From a checkpoint of a small autoregressive pixel model.
Model: width 320, layers 12, activation gelu.
Data: trained on crops of objects in photos (Visual Genome), 61751 training examples, 3.5 epochs.
Rows from block 2, named by matrix and row number. Rows with one number belong to one neuron. Each number is 128 + 24 x the weight over its row's rms, rounded and kept within 0 to 255. All counts start at 0. Numbers have three digits each. After the name is the row's rms in percent of the matrix's.
# fc1: MLP up (model.blocks.2.mlp.fc1.weight, 640x320), inputs 0-106
# fc2: MLP down (model.blocks.2.mlp.fc2.weight, 320x640, transposed), outputs 0-106
fc1.167 062:150115130109125118098124150158137107137148126145122136150128119147096177080107124120102158108127120099135116174105159108096149134149131137116092094178122138130152140128128166159137177120157156114119150138137149110137172103153117128121078119133090115116122176116130123141135135135161133096151091103122105114116177115134139
fc2.167 064:070124166115120111137123043097131112097129140134134119086071149112146094153132142127149111160132117124120152102110078160112136091131128134152156127122095105153122107140126087095103115125112104150151125170119150168143147122145108087118133134161179108168096120118109112129117120133148141137108131122133146152124092102136123
fc1.168 092:151105097123154140127135147080075126120152083144097117110121155125114172128108110154111134165172135126171121102137132161130091109126175142132154111165133117086068160138131130130131129142175122127116148107125115119157131132092145142165170101115115112071133180148164116149124090126138105140115088132082150112095103112058105
fc2.168 097:129160160127150158172148131157168179143143191132172140144131126144149123112130141123149136125088117128106120128113151153110154162112123119132118128102138122115146104088143132130148119106104119143128115135166158111101104134108109105121137163200122117148147072100148127119111120153138075084123130092157121121167124129172130
fc1.169 099:132119114153151112157166182161108126143088182113108130133137163126125180145151140137121110109159112126114137141113127162128131154102136128086103177157143134139153125116112140111148103150105100109102100110086116106121121153126067154158170138118104144163147142135132083138145150128090125101092149104148126194143137145171137
fc2.169 105:112155173099110134104122117105130108142163108176157149120120169088094128094121118164146119131142136113118113110141097082152145081141106139155125162110118135111166123113153117147171120118137176108143160100177088121117136100107131135147108133160148075116068109134113132077129129119151159113111141155097109088128115084107134
fc1.170 100:131110128114117156155153129151088132166119097139105135139128109131159107113119128153128155085141134128084152129117125103131156163153121141048138116160129148153127123121120126085171113154122125146092150184117099157136135134134104113113101141115128130122136136144131094130144115106116140127147143133122101088152139121127176
fc2.170 105:138129114086112134163133100091154117109122135120177145130112135144116136116128136108138102137125125094148142091127183156128078076109123104145121096140123124135121132132111072150151110081149129122144146142173133137129163158148105105129126139134092112149163119125136130099122150129144151159117144070130121127121132160141132
fc1.171 099:125153118090161145122143149152144123134108153139114104128119123140121169150089122111135135153153135129145159170114117148125168186142143129146101107121144122133042137154105139129110124104115121142123089104160135163178115160140112142128134121106124105097117112106132094133150114101118097113133162119083167170111111166171148
fc2.171 097:145117102151143188112111101122087138123174141136126127121140111119133127096125127109118112144125133107149091063159157126090105084132114133106174142142140110102186171103160108120137143140171099106155167122125145094111131113118151109157134110067148129130121148148127129098127107131138133114123128099150127126139107186122062
fc1.172 103:144121112139135152134133104103125104096088122100100081124107134149128113128116124108178084102141142153137126160129157166141133199148141102124141083152084119158082128140135131124073116146158092136125100123108126138154120126169132121128147148130160156123134111065156133149131130140091166137142113149104160080100106123142124
fc2.172 093:116172154114144075152115137150155167141148146163146124153127157132136148120153146165083195121130142131121140127141108103125120034119116117131122153119138131114114098104103148156154130123119166136132127131141107113156133130125086171137082105084097082092115153142088127126153143147160124129130130086134114185115157121119123
fc1.173 115:131147125148145110178148112078165141143124130137126100134102135140130122129156108131111147125146146110143145102113126107114155170113139095114128144110091147131104097141129098129138083137147167131098146151147149113136139144065088118119144117107124099121098131127140150134115143182085126117142117078151153096127138129143114
fc2.173 116:142145101103115160108126110156106106106103136134094145122137129123137133118114098104113120154144104102134134112122169139139078108132120112194114131123167141129167144120098120111113175132132150155116137146128116119139120109183089166142143151147173150121161164135136129143142115138124143146104158151124097166122134137121149
fc1.174 096:090145114140107165147134116139166119178156164129128153117097150111164114123091139120130103124125087139090120140108148099106155102113139123147150092103156136157121152120107177095126165126102156108118078119108154180123120145127133099131139118127141163093141114131173096139107140115113159151153134141053135145091151139111142
fc2.174 116:131123164140066162114135159107128103113134124153123090114150119099090123139111133132136145150127128141143150097146150117161129133127146112072168073128107126169101148134093148154129164112145150147158095096085085129120108148105094100167119163177137172116093160142129153156098095131143141147121105128148141113113094198165172
fc1.175 094:155121161111127126159136117135164109100145160123156136069131154147122129128161116176174127134124100123121140140111112134112153111134121124113131144116132051110119147151110100136135091103163166151102161100149133109149140167181129151083080105113152125134129133142139105108098125172112144112135152172133150131156087080112171
fc2.175 113:114109118145134135109114149158136134122110114115120149096092121146066114164119150124106096101108131109135090119165150119105134133110084164121189116116147121108132105115105158112169155109111146122138141149114112166160136079104135114157142161113109163154128172145150148113137126127076125132144110085161093090164079205151113
fc1.176 092:132143082153101124169112105091082163116113085119114126118087120158112164142161137148124121144112140167141120150149164123138146108080110116104093135154109084128128144133140132094135122160144150113110094132091120092122098070139145148109073136115162143151134092147163125142110118114144123112154104072104128150178154103144096
fc2.176 091:138098145098124132122134119131158133140161133162121176169126176120155130140115115173155108103121122151077142135080121106127132167130159126151152130109181181133159103124141115162166159133133101131125139116140149179110141173129128137096172121111160123085128147114110108115116108131112128199114169143130116105088116135097166
fc1.177 029:113141110090110120082126118142095148124152157101066120155141129095103121083137102153127117116147123137156118145143168158137098124137117117105128123162131130096127102124145128085099070136144122135109112109141150161160174137108128111148125080124154127134110136159162114132078185102124129132109143159123133127143088158140140
fc2.177 038:086130088095116057161132102176164165142172168116150105109138145121159136119165124152171123131097129127114133057156139102117138092091113125127153138159167107084165117132102093136114156132138157128135102159142095159156114130130125098114150105164131106107121116113142125109074157125121107120137167167130168103111112149114110
fc1.178 087:109152092159125137126110164130170148144134123097191140128105162147138121158143143160156072141074102115143130116100121109108123132063099148157096130128142167165140129171117085123121144110172149143112149123132108140134125153143083133098114103108123131092131139163114168116149125120150162106187113153123131132137137085164122
fc2.178 098:142137106116153102102090114161106112123161105154153137118134079125123069134101120093124127143179140109127141124145155117134130124132143133079176118147136122125111119113115154131133140146109132134165109115107113157099096096157087134105116116146141121126105138093158146105103149141139143157127154143133149152175120152097145
fc1.179 148:101117125127122137131105088127110127155159110140116110101143180214117181123069119130138131125130142147092146114120136094136189096146064125100130139148146095130145114131121121138171132146094089113131165111134110134107118134113137126140112111121141136159120133128093155120142136135129130097071177122168150128117135118191131
fc2.179 179:079154130152118120119149145149105124170080159126111091153117103113158037112141117121120102075140126127083149122125131138130186147115125102124140146098137165129147144130131165120101139154131117138116119124130125167149131101101124095114111120099133099180136135112104129149139119126131146108121158111177117116125098129151134
fc1.180 097:115071174122104137137133078095142127161159103116099128112093133117129151143105134102116119139125085124121127101164132099142176105142100153118125115179103123140157117129161128166127122117123115118138121161111148138152126112131163138133107093115138141135124134101131147102115118146122074142079167128147171102088080179150125
fc2.180 109:117147151127126135109139171125121129149112135145160116150111127105124094084161177128162147151120132132126141165113090107130140142137122126163127143061070127112121146119077146123138127146138127154144154098136136119131106098123105098108120138131123172127116145098121105144089136144121167127142109086129120134164117119097123
fc1.181 077:127104122114122094136154114134139138110198154120127135133126131087165091207131150111128158154166133172125124102117104107130100164074095159073120133145107140163163155101137121111089137147117103173131109150086135135135146158141131132070141121111089114139099160115150131135116118124139114104146117121149107137149144190155118
fc2.181 057:105122081124135138133102138124114113124068097132144118111133129150105121115135100143130117092105135112108138169157126142106157109171137079170112092122128092139113128140070109163185108137141172106154112083161119124111103044113118129155098104138187117128136105114116158140116151150165108174114120137113104092109096086100159
fc1.182 058:109157116142141131088109126111060134145135122132123108110109127098161138133102128114148163172163120127146153141123085131133116168141145158152150132160102139116142104125130141124170144141098116136126126125123129090151132142198116112110131106123103099142098208193163151136137116119150127099136105118107180063138144132118132
fc2.182 038:117105137115127112182144118151173144104130130145142117160132142176114114118142140152101096054083142126125123125156170129128127108112122103123112132094181117160112128139120124143103123127147161120121140137133143163101113116075143135155124170115151140111151078086104095109107129136098112179115143136140086175115113110141122
fc1.183 100:096135144087174125094135169156103137117138077104148159102141101141136120097131131169174076089140124141109118151140171120107123157133109156122106162093139127094130094140114188106153142135167098123100152106091124154090150162108113153118141108114114127126143179095122095120140125147113111139168074075141143140126135070100127
fc2.183 104:117147133149064141159111098126127102131104197124167137144123122145103155133096082158117155136151130131126106128153101122118132152141150151149157091139125136158103166129098080161113156115087133134111129137106093146112104120124161118125124110143084107115104104150119137108140148127122076118129148164097141130118092157132136
fc1.184 108:102146154116114123115106116147148118106136143105145131081143154127103090096197153141173096165098120132109136125110118129111130144098137159140127106112090168138141144122104110103166150122140099168132172115108117098118168128140112129146119120160100096072123123149150159129118148140125135154133151158155139122149116116116119
fc2.184 127:171123143135134135150125092090111161154093099136127142179131114130119104150104138167129158092146120125116089102080095132149151129128110112164165092126130146126139147137183146113118186111122140086158119135111130119131127110123202101118145091096101153154188133118155111098125119122148136119136125119077128113117114135165112
fc1.185 090:119137125150155103168129113112121121114126136136084155146127132117143119119131075149144142146149138110113116102120098116160093143135108076166130095153110120114123093141133143051110155125106103142117125196111130137131171143126132154110140133116170086151125109102169149136089131165112146106119121144136113155108148080121144
fc2.185 088:103151116111106154135117098138121140157140129140160086139145179106096121095131146116098132124135115129158115110161099112113149084108126151100119148085136128110111195139141123181164136148142149133154130143089166106141128084106076116153150141134102138153109139090088135129136128116172100108116138086105148089132101163145105
fc1.186 095:129095094134137153138121177113047139153099098148123115147133159147119174088129100142138143118171120129161159112159138131121106127122130096167120102100163123124127096134156139101117141152121135141125115127135155115063139147104160171142126116146151164111132149167158156138134121140150108146125099105112121130166133121072151
fc2.186 095:129166125145122151126133121159180134077170122123126116113133127118118094131111132110143129146108124149105094139133097145166130108111120146093104153101155132130117150109104124132137100100161140126111121180125112142145125107133100157129185119133055098123063139126114094088140136117148164113159154160163144146084134150158133
fc1.187 109:147120109120158136091098139142130127076164135154121129146113144176154136153144128116132093171088122210156115152091133102066123128123148144146096126136115085143131129100140113087133124151161118144129111112117140135150149154087103110142153120145148125111102147114156115132086133099131154147121136152126101141114137137134096
fc2.187 127:135116116144122114140137115129166120121093120138133113089114092079122140103085122151096133133120123119064122161177128146151118122143124103125151130131151118125147109176103154135158099107112081120121157090141136131126130099117156157151131126158099101120132100132102140110113129163116117124113117134085129086129136088143121
fc1.188 094:085083080114108124099097136130047128160161117119112115162117153124148102123145112109101130119109099154131143117159136104097154127109140110130139110129150111137179125143161169103121123163132099139107148139142145129125144125139108090163080168124181148161144130151095151158123097116177133133167139116130106113123096145128137
fc2.188 094:190190126120161118107126090117166113134175133123113131067109137129144199143114111131118148165141119106121083123149098126131085088172116124099147152084139132091117160126079132135140144112140150141125129144160119114102113166135157135084170119153112149135115131124148152160133146127144116134125139134130120125145136125135152
fc1.189 098:125156116125197119141162157175084138116156106100089183136138124105122110110121138116111094164118135129136115146168140078101119113138130131155141107172134069154155106103138175133117119106142104137124110112135105165124121109111113116100083131143148118098129113133148159122138126129154111133141112123110139151105110083098135
fc2.189 094:098130176105076130116087095111177105104106152131140077115129151152112150154138119146138149102144133128101123120130102128111144116122096132117118111074130148128121155115106094091133156146142170135094117141144126103121124164131142094182175095106156138145138121113127105137135137113141099119138126103130125095161128132138140
fc1.190 119:127058107115095133177137142148093126119125158114095125130127140130143108111112149137189149157142128133088093128122092149111139144114141103155164133174129121138158131111125093129108112070164139128146143122196151134145133155178126123143107138113110116136122171114149115129144134125136145113205111131149123154115101125149169
fc2.190 124:164156126135153136115125109134180152093163166136153091133109116137114099103120077123103143107152134120176099142132152087119110127177097126108094173138091158140105142120097119166138116178094106113087116130120127113130149131113105091146122087147095133156150091144113151083146116121112106129088156150109142117129082098135120
fc1.191 109:101133115136147163179153120073154117139097105140141126132120197080145147096074135119112134109085117120101134078117120100109122135126135132113127142144117127132145129144132163172133143111175087129111141141148136130105127116077122104146085128118140133118135133112142105160138139147103127120144110172159095125117148112106108
fc2.191 095:147144092108096106067104185151093128167145165134129131146118136160106136136151085101152132125175135140131140134140157158159142111136096110138128112118139130141145141105103107084142138146083175114128092108141124088143111134165169094119142146166136080121139129160093151123132155099103122120082150110112139124100136101147161
fc1.192 100:144056140137131123099186117142162138139125087112111141139124137134089149132101144129122152157134135121114160140074163132119111181156133120113130095137142159116151134143162112063098141151177158128144095104130107125128095157115129155104155137134156170098112092105131095133124136137149129078101115113127148081152094145119104
fc2.192 082:171189104100126121142084152123123132108146137117118125122103110114161156128154079102109096092111141139123112101171097115136116095124114150126131129137163104126121101122097132174137153125102121137125142131107110143122188102142143110142138127147128108131124125150140167173158122105149127164138158125128146181096159159125125
fc1.193 110:144072143118112118160105122143128106135165175132120165121170135103182104098135170152166154127166112156065105117106121084076119149101141156107127103110129090110141157128087108131138088103099131126140128105162125140113145090157108095144090126139086153113154096137122129123125158181191103147139175133088168118122079107153132
fc2.193 125:152113119144109125157156128121134142097094105127196143124116130189123124112086120147167115114169123146116125181143105140169119137167121169129109126167144165149111096140146148106184162110153124127103131179153129101145106134119128111129112137116122133150117130127156141103156098160177123112095140124167099124155114117134137
fc1.194 088:139136149090143134102105109153142124174124109145120087146119200127153123126118108096154131126145147087137078132097074111143140136129145136096086084167104093116142127109105109122140166114121149128133169163119142154109145116123174110074105125147125183162129145117184128134136095130114133152152118115149113169156107100068130
fc2.194 095:131110140139125137141125135118084122121148115111138153134150096124102168144166116122100112135131116161107173121160133195133101164162098121141124108119160137133133085079118146129128178121142144108133156060116139124131143111132104103132138123109132102139099105130085131131122127120154088123096123137119161087093164177147147
fc1.195 111:102200078113138143056130136139092140148134112143090109084123118139085139157124148132099092123110093158184072129144116129102144144120110128165075107135135134095181107140106162127145138098160118097119142136144122162126143115135158127174133145155149120157160113070125147148144149157110136119111140076113135125136137163104120
fc2.195 120:095122140118147085139119099180165178134129123178159172136115119103146126091134131120156124118131140122091125130069128161113114135163117114155127135120143130134094128114181095134137125137100108181114124127103130109121131150142118111067108145101153147109121115138135123159108109125149133133139153141116085148131111170144156
fc1.196 086:144143135110124146120090115137062173142176122127122151143109142076162115158119132117120127129130113141109090133142124141096145142106101122141132140135115099137115149159133102133125143132111132138109093163125157113152138171149102151115145113095120175110122187135138109107103150088128126130059132127107134123096123089091134
fc2.196 068:107124128132140109131161145119158104127102137104133100169105131165091116109155156125137142150107127103133161133089099117163118120145154107121148127122187127127146137102077148117166112124125126114145140087144142149109115090103142103136126102160135092119082066128133136155133131135144134138174136143130132139164112172119094
fc1.197 108:112056137140116146110134112161151152161149146149131169116129111146118150062136135110126111106119110130144141133142097143092111174140131120125106163164118161104135126139110099118131139146134145178114136125158084111137144089121171133139111140130123126120107098139161135103131149127126119130065150088129078085140142138160143
fc2.197 105:145176105111147131117141095157127140104122097133178144139108168173138130178153135111152089120089118147104083139134140153174161069124102132125099120110110112155134085128150111128152082168098114124130114166079124136136090137142179106132104109107116163124140121111107110104126156123111159111154099166115119164078121127094141
fc1.198 056:150083091110146139100152147123144125148121117129122072117122109174134089120124143119118132123112143120152130136130158145124118132151130124123114114136111165125129086162151140150117167150130130133122144165107147135114141128114144098130158112121149090095141116130108095096093108154105137130095106137195129106167115158093127
fc2.198 037:110156149146110106180124116114127103133152137119133160156128152069113156144137091132119106122153127126098119152135112101160120125117131118119128148119143102112138137100109127097138102109122101125125099072147105109169128109131098146127128102115096161141095137112168169180155141114156099124148161142070122135103113095144118
fc1.199 071:112098104137130130143166128101080147139112102103148100152135205122128118110101141147105116104148144155139086097117107118125093129100103173118175143141155123132127140111150121139112147114133134076121147102154133123094121091144105155130105156109118120132138086095114144166125121101121159123165165102151141117125179143089152
fc2.199 068:113141103147110107094120139172133125144160167164126120121149106122123120131152148126165112151097139127079142138148108126143119102149137104113094118133118131105124087181127100098168142171118114150135104164068147146166121137086151126150119105136126097140059134136130096121106128139156134155093090178137094123136092134134110
fc1.200 099:141098107098112177140141178151103135182117108147098139123128123107159143139107105155107103121157139088135145086123141073132126179141136116143135128165168145105101067133132136105143156116112125076099149177097162133119112087116134091173152111111134140105120158168140153150148124157141120108140084117084091109128126108130105
fc2.200 098:151159148131150093094134115147148137088155131146158128144128132135110133117149139102143142149097109119123136181129129123125119122130101152111149132050119085129130166118105128131120122068122135154126085082167157136126164177146114155101127146138128128138143100125106098141148105119111179078142139142156156175090156154112116
fc1.201 102:110137133163135143097117049154147129106142100131100130134121127169097210135148144122103190152098102147086100134116124135137138124117169100119118125143136128146087147156142155077157117134201128104096139123125137155108149106116097144150117129121100087115096120089142111142116125140080129157111151145110060135112154147136114
fc2.201 066:131129110064121121165140189107107090151099152149125121113108131073136070138112110161160067072166132144189129107130137103114102131154090137099160169134120105124144122101092116196098117136086129153133095160126151106143106165139154118133130108162135130159148130157111159115157139119138153115132126131158181137143106129117134
fc1.202 099:100102123130134143129186149121132093131047133116137074144114111154114118121134090126127031164141106117180157133119138127122136166156106139123142130097116151110155116142128130094135118132170142113116130094130136163142100157129106133108122110095128126157110071147165135132152130135138122106119155149127144089131108189126135
fc2.202 065:142134137118096105126088108123126141133215125139125170091133154117138147130133163120104209099108121147078126113139144138149120107113141165139123170156149123124121113106123114176106104108095119149156114147110099102148126094138125145139136145162137149117145177099112122111122119132152175144125114107139118140126115081133125
fc1.203 104:129130113161120114121115131104156119128174102134163140131136142129153124125126118125163108177122144122152141109141095119104094136079157144149121114151130185125085119106120170125134115126150101154107106118152159121163144103168162111183141145131163131128146125120109138120124144127149129170154170142145120114107121145112147
fc2.203 111:125101123166101181121111093107109093125101121105178127097149092100112094156120145158102123153109117118116077129104153146103146088139136083119134151120138124140140146151137125138123168100115145140158158085129146172131125083122127126122127108110174100149129106115137137095148154139107061089130116112112130117112099119152118
fc1.204 101:168142126159150168158120101133105104114111107133089130121124175065144110124071130104136122162141159153125111113142096178154123128076109172117170135124152141154106140127077120119092123132102091119120112131111117127137134077096133135128141099127101131109152141151118099140142148144120127084152166115150159121098164139134113
fc2.204 105:127145114091121130097120190120119170152123134148115156098122083139094118107145115142122112090107122122152168115100113092089134108153123146095064156142097166132125111137145109111144149147167143116155129115144114095131107143174121078140113133085119108123104116107106109123114098127134097106071127167159106105149107095140180
fc1.205 085:111168108169143114117117087100086129121115139111097098100131104133176163170145124099127176149101139178065130084127083129163125138106118098164182132120153119136104122087132171044141124166093124103130127127130123124151120122132103101132130125122124090123105089170112128145111119114136084080080140100083142153134125151142142
fc2.205 078:136104136115116117119155146147142117170142132148141139132113159156129099099118141113100095114140133114156154162114172120071159112150116130087067113083109137128134113108158085198120097097177101132114128143126121143100124130145167102155144141121110172150154162107132102108155159130152126205162128156170138104119102087144136
fc1.206 122:108150117160133146138111089142155119189176153152131155117146082145105082096154148123118153123122132121117149152136116127164142103048083121124109142134124139130141101098135110198143117138129106124121121131103122143133100130127130138098109131135116145123117129155159181121122117129141106161110120120105141125108087183124123
fc2.206 081:136109143081138128123150187118105139077087112131138130150147171107148152163107100116148097124139127142138112122145145140091109131175172146118142155118140106122121147151148155045115136126130175141113137132124140130141120129111124126165143120127134145120141135115117058113145137114122158116122144143152136127150145070131143
fc1.207 101:148134133140114115098105120127167126125206182114143127119140103132099173154114118129111140137161137130107122087106109122119120138124128163125119113136163111131167147086151102067165084139108097145131093139142104167122113083110095130151114113102136120110148042142138104140124112130127096087110108126169097171148131146103120
fc2.207 091:137117096111131120122130084122107127113063090126103133120105138116159092123127104080136123086090129129133111136111151116131167125141125104121148153148125102132119089138096137166123188080135123128119177105138121099129124136130153116120120156126105131150140188136106140113135133146131132184121124159125169093135118108169162
fc1.208 055:107156119093150139103153133149111163155094126098129088157145129101135180168161141125118155078127115089130113133142132111164096129103114146121171128087118116108064070125121176105068129146128123128110148150113155141148173122118098140107156117153130111109109108087111117108094132133128145149159150150145119148116137163172155
fc2.208 047:123078172066124090158124130128148081122155102123156157106124127151114085099121116150177079164140134151130161133117145105105135118131115112119130115165147106088195148168160085165184120114122132138119110152128120150172152115152155126158086149146147140126145140131163141139118131106143123099102138098115125106154144090077124
fc1.209 106:100107181144125156129135081105143185165133096115129148123111140118138146114125125066108127176122139145116123123113122151110112153125104144150104127153121129141121160105106160186129138140096128091118095137130112153091125130104071122126114140120116127175138147129133125092127164152140116164144135080080146128153123119070116
fc2.209 119:184154145086092097112112135156092107083105142118159132131138093132086094141178114119142135114125146117107137140124125154167090145137142127134140109135132134138141128121147083097114090133126109133153118178111137125129126159108143132094098136121130128139149091150133126116132114130115199102087123116172125153143111136167179
fc1.210 104:139126137110123133077146100097134122151093073122139127113135131181118108107133144145144173086141077090119106144127110143153125159080098114085123132187134130106137106122123093096157127128101124159131125135115131110125157149147139130083132133147099076123144128129142151166144118149155109101141086133148148142113103130085113
fc2.210 122:154146100127144093128141127122101148130094141095173141111133156094106147075146120148105102111082141119129103147089163155145147109109145104145168145123118139127172136129099084146213123176131109133112112141183133122133140141105180116164123104186085158116165094092184144128141123104114126107143131117109121118106141122123150
fc1.211 075:142155141164088131146125144146095129160106113153120151119121199118142080174135128117153120145095149135132111145124141142134130129105134136113136126131137107100139145102127103154124113118160111121137148126172111132131117090158141146126072102155119195121110175164151082130119123119132119128112127119115162127121132111117085
fc2.211 049:144105121102170125093129079120158122085149131119149105154118067146119168084141122128108140093149122108108144108157119133125115126133132096146113123145133139124132111122133140097143170155115149123116106133097111133148104148133102118134144168115123086121162092089119188157141143126117134112146114142119132114119129153136153
fc1.212 095:157147136114168058166118084178163107101144148126098073148144144129137098144166116136128149158105110127129126145111159094109078214091095133145151135140153104122121134090125110100120106140185138151138119088122112139095120128172150143154145121138149131121080123135119141149133136117128105120116118160097128200136123157190141
fc2.212 070:104115089128078190097138168110109145152097121122132191078096105130140135109111152172140112073145119133136161141180099128140184082145170134101132126162091106126139105132144133161132126143088083126096146183116121127167134111094104118107124138101090132132145149138111144106141141142153139134151132075173111051123143114078126
fc1.213 097:154171133100155103111118120117148174147186197156153122074082161164145166136097124103128089118138145147107124136149092106096167092080095103085116144112098091117113119173087155122160108114133114104117080114119146127133143151083134099151177103066136120122093139126164148136132132122121130189109085100114139106135135114141109
fc2.213 084:091146133132100144141159164125131092130110106151134131130140119110090096129165127114097118146113134169135136109080125113152099143133166102177129144140123125083160174100147127139073126105120120104090178142146147097103098131170189108132116144144122092127117112119097070079133144131139121071135122131111155148123135099141128
fc1.214 112:149136097117169102116124116100098157098136125147085102143119161115119136098107134126152132150167151116119100113087122117145097121163090148159147101157101103142101137070137126160137120130110142103147138123155115087149151148164128131131111142149154128136043154146135116158123160137137146147143135124127146119096115112071116
fc2.214 126:152140117140109083183103124141097114082167110111126175122123073099073103160176101093105096128138124132118145113139133141181126166158152133119110137113137109125153077126114103073180100143085142132130137086132158132124133141104171113076138151108135117115132107120148085097141157109107099142083143115141144154135104147129083
fc1.215 095:117099139178144116126129140121144132122144167115120124107085124100119143094126146161143145148122149129170152118132146102123101101129115112122154090129140144130141102122142197151130162137167141163110089116167118113112133113159138118160116149114108143170135149096126105114124154109139145131145161137102156076104083081142114
fc2.215 097:140127120096094168108145131128130160129146134136162135163133131172157121118143155163155100144106123131087125120127110124165135148110145162113113166115154159125116127162152110071134108136087116110106129147111139080140124119151110115143146095107123085054137090160106133141130134115120109107116081099156132138141138111110150
fc1.216 116:141096111065120135165151114151112139178104135135144131116147102120115158084151097163109146118159154123143094168142130132120134082135091102103131105112131113134122118141122131098129120142094134171150114156127125124152123149127130131146127172135156129092118144158106126142137126126123164093153136114099093125132062148124085
fc2.216 123:108144132100122144140122138097139106120119155113129126142119076111083106141152118111142115112136124131138140099136114109104131094087114142129108131114172104134124150138145109134110084136151173124144109107138122128140151144137124111120145141141135114101176158111155115132129150139157126107131157112173137135111160109115162
fc1.217 076:159098116131151131112195108130126108084161136130129185126143110152196112134114119116099114129116164124114187117134108123111102122119108108122114112142125137132079128086119139162127134124114137176137099150151125123099124137130126131133109112128119085136120130116120113113088131117143161121161187117139091110132169126076193
fc2.217 085:108165171158107102161083142161137104137105148124134095130177157107124124140123110122109129123102153126111105136130111141173122147134133134132122122084135131136133125132162082110145158107124126103089146083118141128123138097121142139091133093132124143145128122117114167150106127111108132143123104127124148156116115082125140
fc1.218 120:141128109098094098109095151141127091166111131149109145122125095110142128102147105107162048109133114159132109123093138118146079151110150142090183158127142125119162135106133106123099128144107120079135130105098117129144094103158111121127156163135171170125139164115120147119136137112145155092148160073134179172124145120110161
fc2.218 097:127156110172121195148178103132108155135142140097112114157110124128138120136117180113135178142137127119075149150131107165115159130129101137138064113130131117125103106135108130155138137122127150144129120147109116127099138110129144139161096121098144121126125110132087109068117123138104127140125125159141117119152098139118099
fc1.219 099:154140132163145163131129132131092122131106105095154161124130101139101157148124113128113103186138144114099124172144109154173163155097154138138099105158110122138145145128138141146113120107136130186119118122106148170119140076131155116160099141105139109118098115121126124122092128137110156158106123112094141088117107132094161
fc2.219 081:108123127119102109108114103156140169134159147139130083136128127116155118098144135123122152067145118137150154094131148080076117128149103131095136096117142144126099164144113124137124158154142136110137104129144098129124123164133089125120128138148136140162143118124129151161132144140120102112118133145154103155146132086147128
fc1.220 088:118079130123113131128119107122091141115148100134177150158138133112152172124091142130156136182113135120143131106154156122109134172120113152152124145130140105127093137127116162102123125144155172125135149125165124131155142095111145131129117129114165126131124154112125106116121118147103123134134096149154119140134146144206127
fc2.220 077:122140138116120153154175164147138100133110123155125133097109119155089106136153106114089115042158134134107146103077126109124117105143157112118130163116154153120124136148172112135123120117116067130135064130124148142131113155146093093114151115141088106127105151109156136126118094120122105105114156110113107122103103086061115
fc1.221 091:130130105084089124084113118139125133162167137109146113089110112110084173159149122130063129159146134132089150142178079106155065150170150108105138098096153115128079106161118138154165143099159153131121110137115110140166132142120105097121108122131138106155136145129147139139143131114168133118090113125132133129134184132128142
fc2.221 091:130174114136159116119147140120108118144131117153126138149134099130165082137132136168125188106098136084155136119164144191100168118107117190146143101127142080093118119109098132147119159143145112086139136060146115136107150150145124182116120107083114156141144128147118114125128146126095178114159149151148128146160136121117101
fc1.222 102:136104138122139102136122128107105118138091104137136188128110165108043126140170197118114138063102111107124112125124122119108139131141104099111110135144137120128155147137100150106146143179137113145145108129125132089113128120100128150091140142138118142124203150141103136088126130138145139137149091140114136124159139141162144
fc2.222 117:130139073123150160184144113153139121112118168114144097121143132125154110086105102138141115159139124136144150110150164121146140084089106160154097106134126174127136111161097129163104147129127149093113122146149122178103117173170140120181171102157120121105135116118153141149133115118169155116109143113127145166102095132148136
fc1.223 081:114174159149106130158139087078065127117149137132139172088116155104109116090131088144133101111147151129184081136161096119136114156145096149108115119118132090150091124142137148159100126073151111154127115154133157160115125136144141146106108126141148103117139140132150188130097121128132113114169109141127124144163158103174115
fc2.223 064:131096117114157138095116190159171150129114135137140089186116098141148141135128187109144149156100125132079182120149150110125148106124145110142159116129121153148151139114128116118171130140111129129130136118137108110140112120113091120140136155121086145144117156139112063130142100124119142134102130093132146116087120138097141
fc1.224 061:107133140130157116152127136136130118130158138116078094115111177162104150109086069135154094133119123105157083134167135112103122131126158142192156138159137132117155174122147120109089149105145113089139110108150118124134113131107124121081080126129180159152144150143161099152131120112137099123090137147150152116097106133170117
fc2.224 059:169143138135122109153162115099123126105113129135151157155133089095141098142193200136120134113162139115108153134167165155170140140138084085094110128109111122137123118096136134156152122137115105154118147121131165162136136093123170107144139146116109117100109122126137165102146129136114136113143143088095106134134143117133156
fc1.225 089:089119147164136139150137126127089132086155132107098168110116087075094128138157109098142064197142120127146137137111150121115134131122109136110136128145148085150141138143128153095119112121124104076092127109137163132141156124105098180106146123110146105122155168134109194133088112138143117157168114113141129136151119110121153
fc2.225 075:132158137077124136079138137121151109155115114137124108126150150171145133095107153152112181077120127121086132129156086156152086122115122121125110126119125171104131144128102097152138120135147150143144127114098140122096131131132130079143119135112139143140119116140121053120123119139124127113099130085128102148131130104149081
fc1.226 105:098150081112108117136080119134127143159151117099150131144127155087131105136111097154169111105130151101126164114106122115154099146091150138111137110142132155139097129114143115126131139139046151175101102110121128129130159124093136137142148148120128081146101104102164112147175151122139113143121152127119099145093106127125104
fc2.226 125:126149122085132115102071152121083145135150137130124121137137124137115113135111183131162164160166134160136122092138088118111122133135116103136090117120153095114117121057143139125108133156148111141149119141107148140140134147150085130115159146180133127159158143069107119133121159128106129115133168120092115107119144138108134
fc1.227 081:109119117094149119088099104129187123152174160121140113111137102131120178134151167125154091083135103151153131095089164116114128115115080121121104153087166118129053117093130107104187105081123127110153094160150141128127134133129134166169125130151128100132117128101098134124150168104117113166095150145151140137132117152123118
fc2.227 064:139159108180120149181135146120078147105088108114137127139102134140124095153116080147108170160128124147094128148127100118135113140124191114123140074145113105119160148142128138147073151138139061158108168118106179124119132124102112107100121148076136142127168142156138149105125136118129119101126140125117136137145133110152108
fc1.228 093:136177106140111143141121138069124126139128096090138119106133116122100108070090131162117101193158104128086130132137122104097077205114124126140158160126105120135128128097147164128110132090102118156090095162098177140108148155088133102137132109105125130119162123140122127133125160142102146134085110145183092115127124125130143
fc2.228 103:124090123173115147091155134136134153125125123162126084128136127121136115148175084156099146135130119131150134121131091034126156086134161085115133092144126127113118134108120117113184158150123084107159131125156126137111133146126118140149148102167088115136114139108121143123136121119193072149149142142118115125116103110124092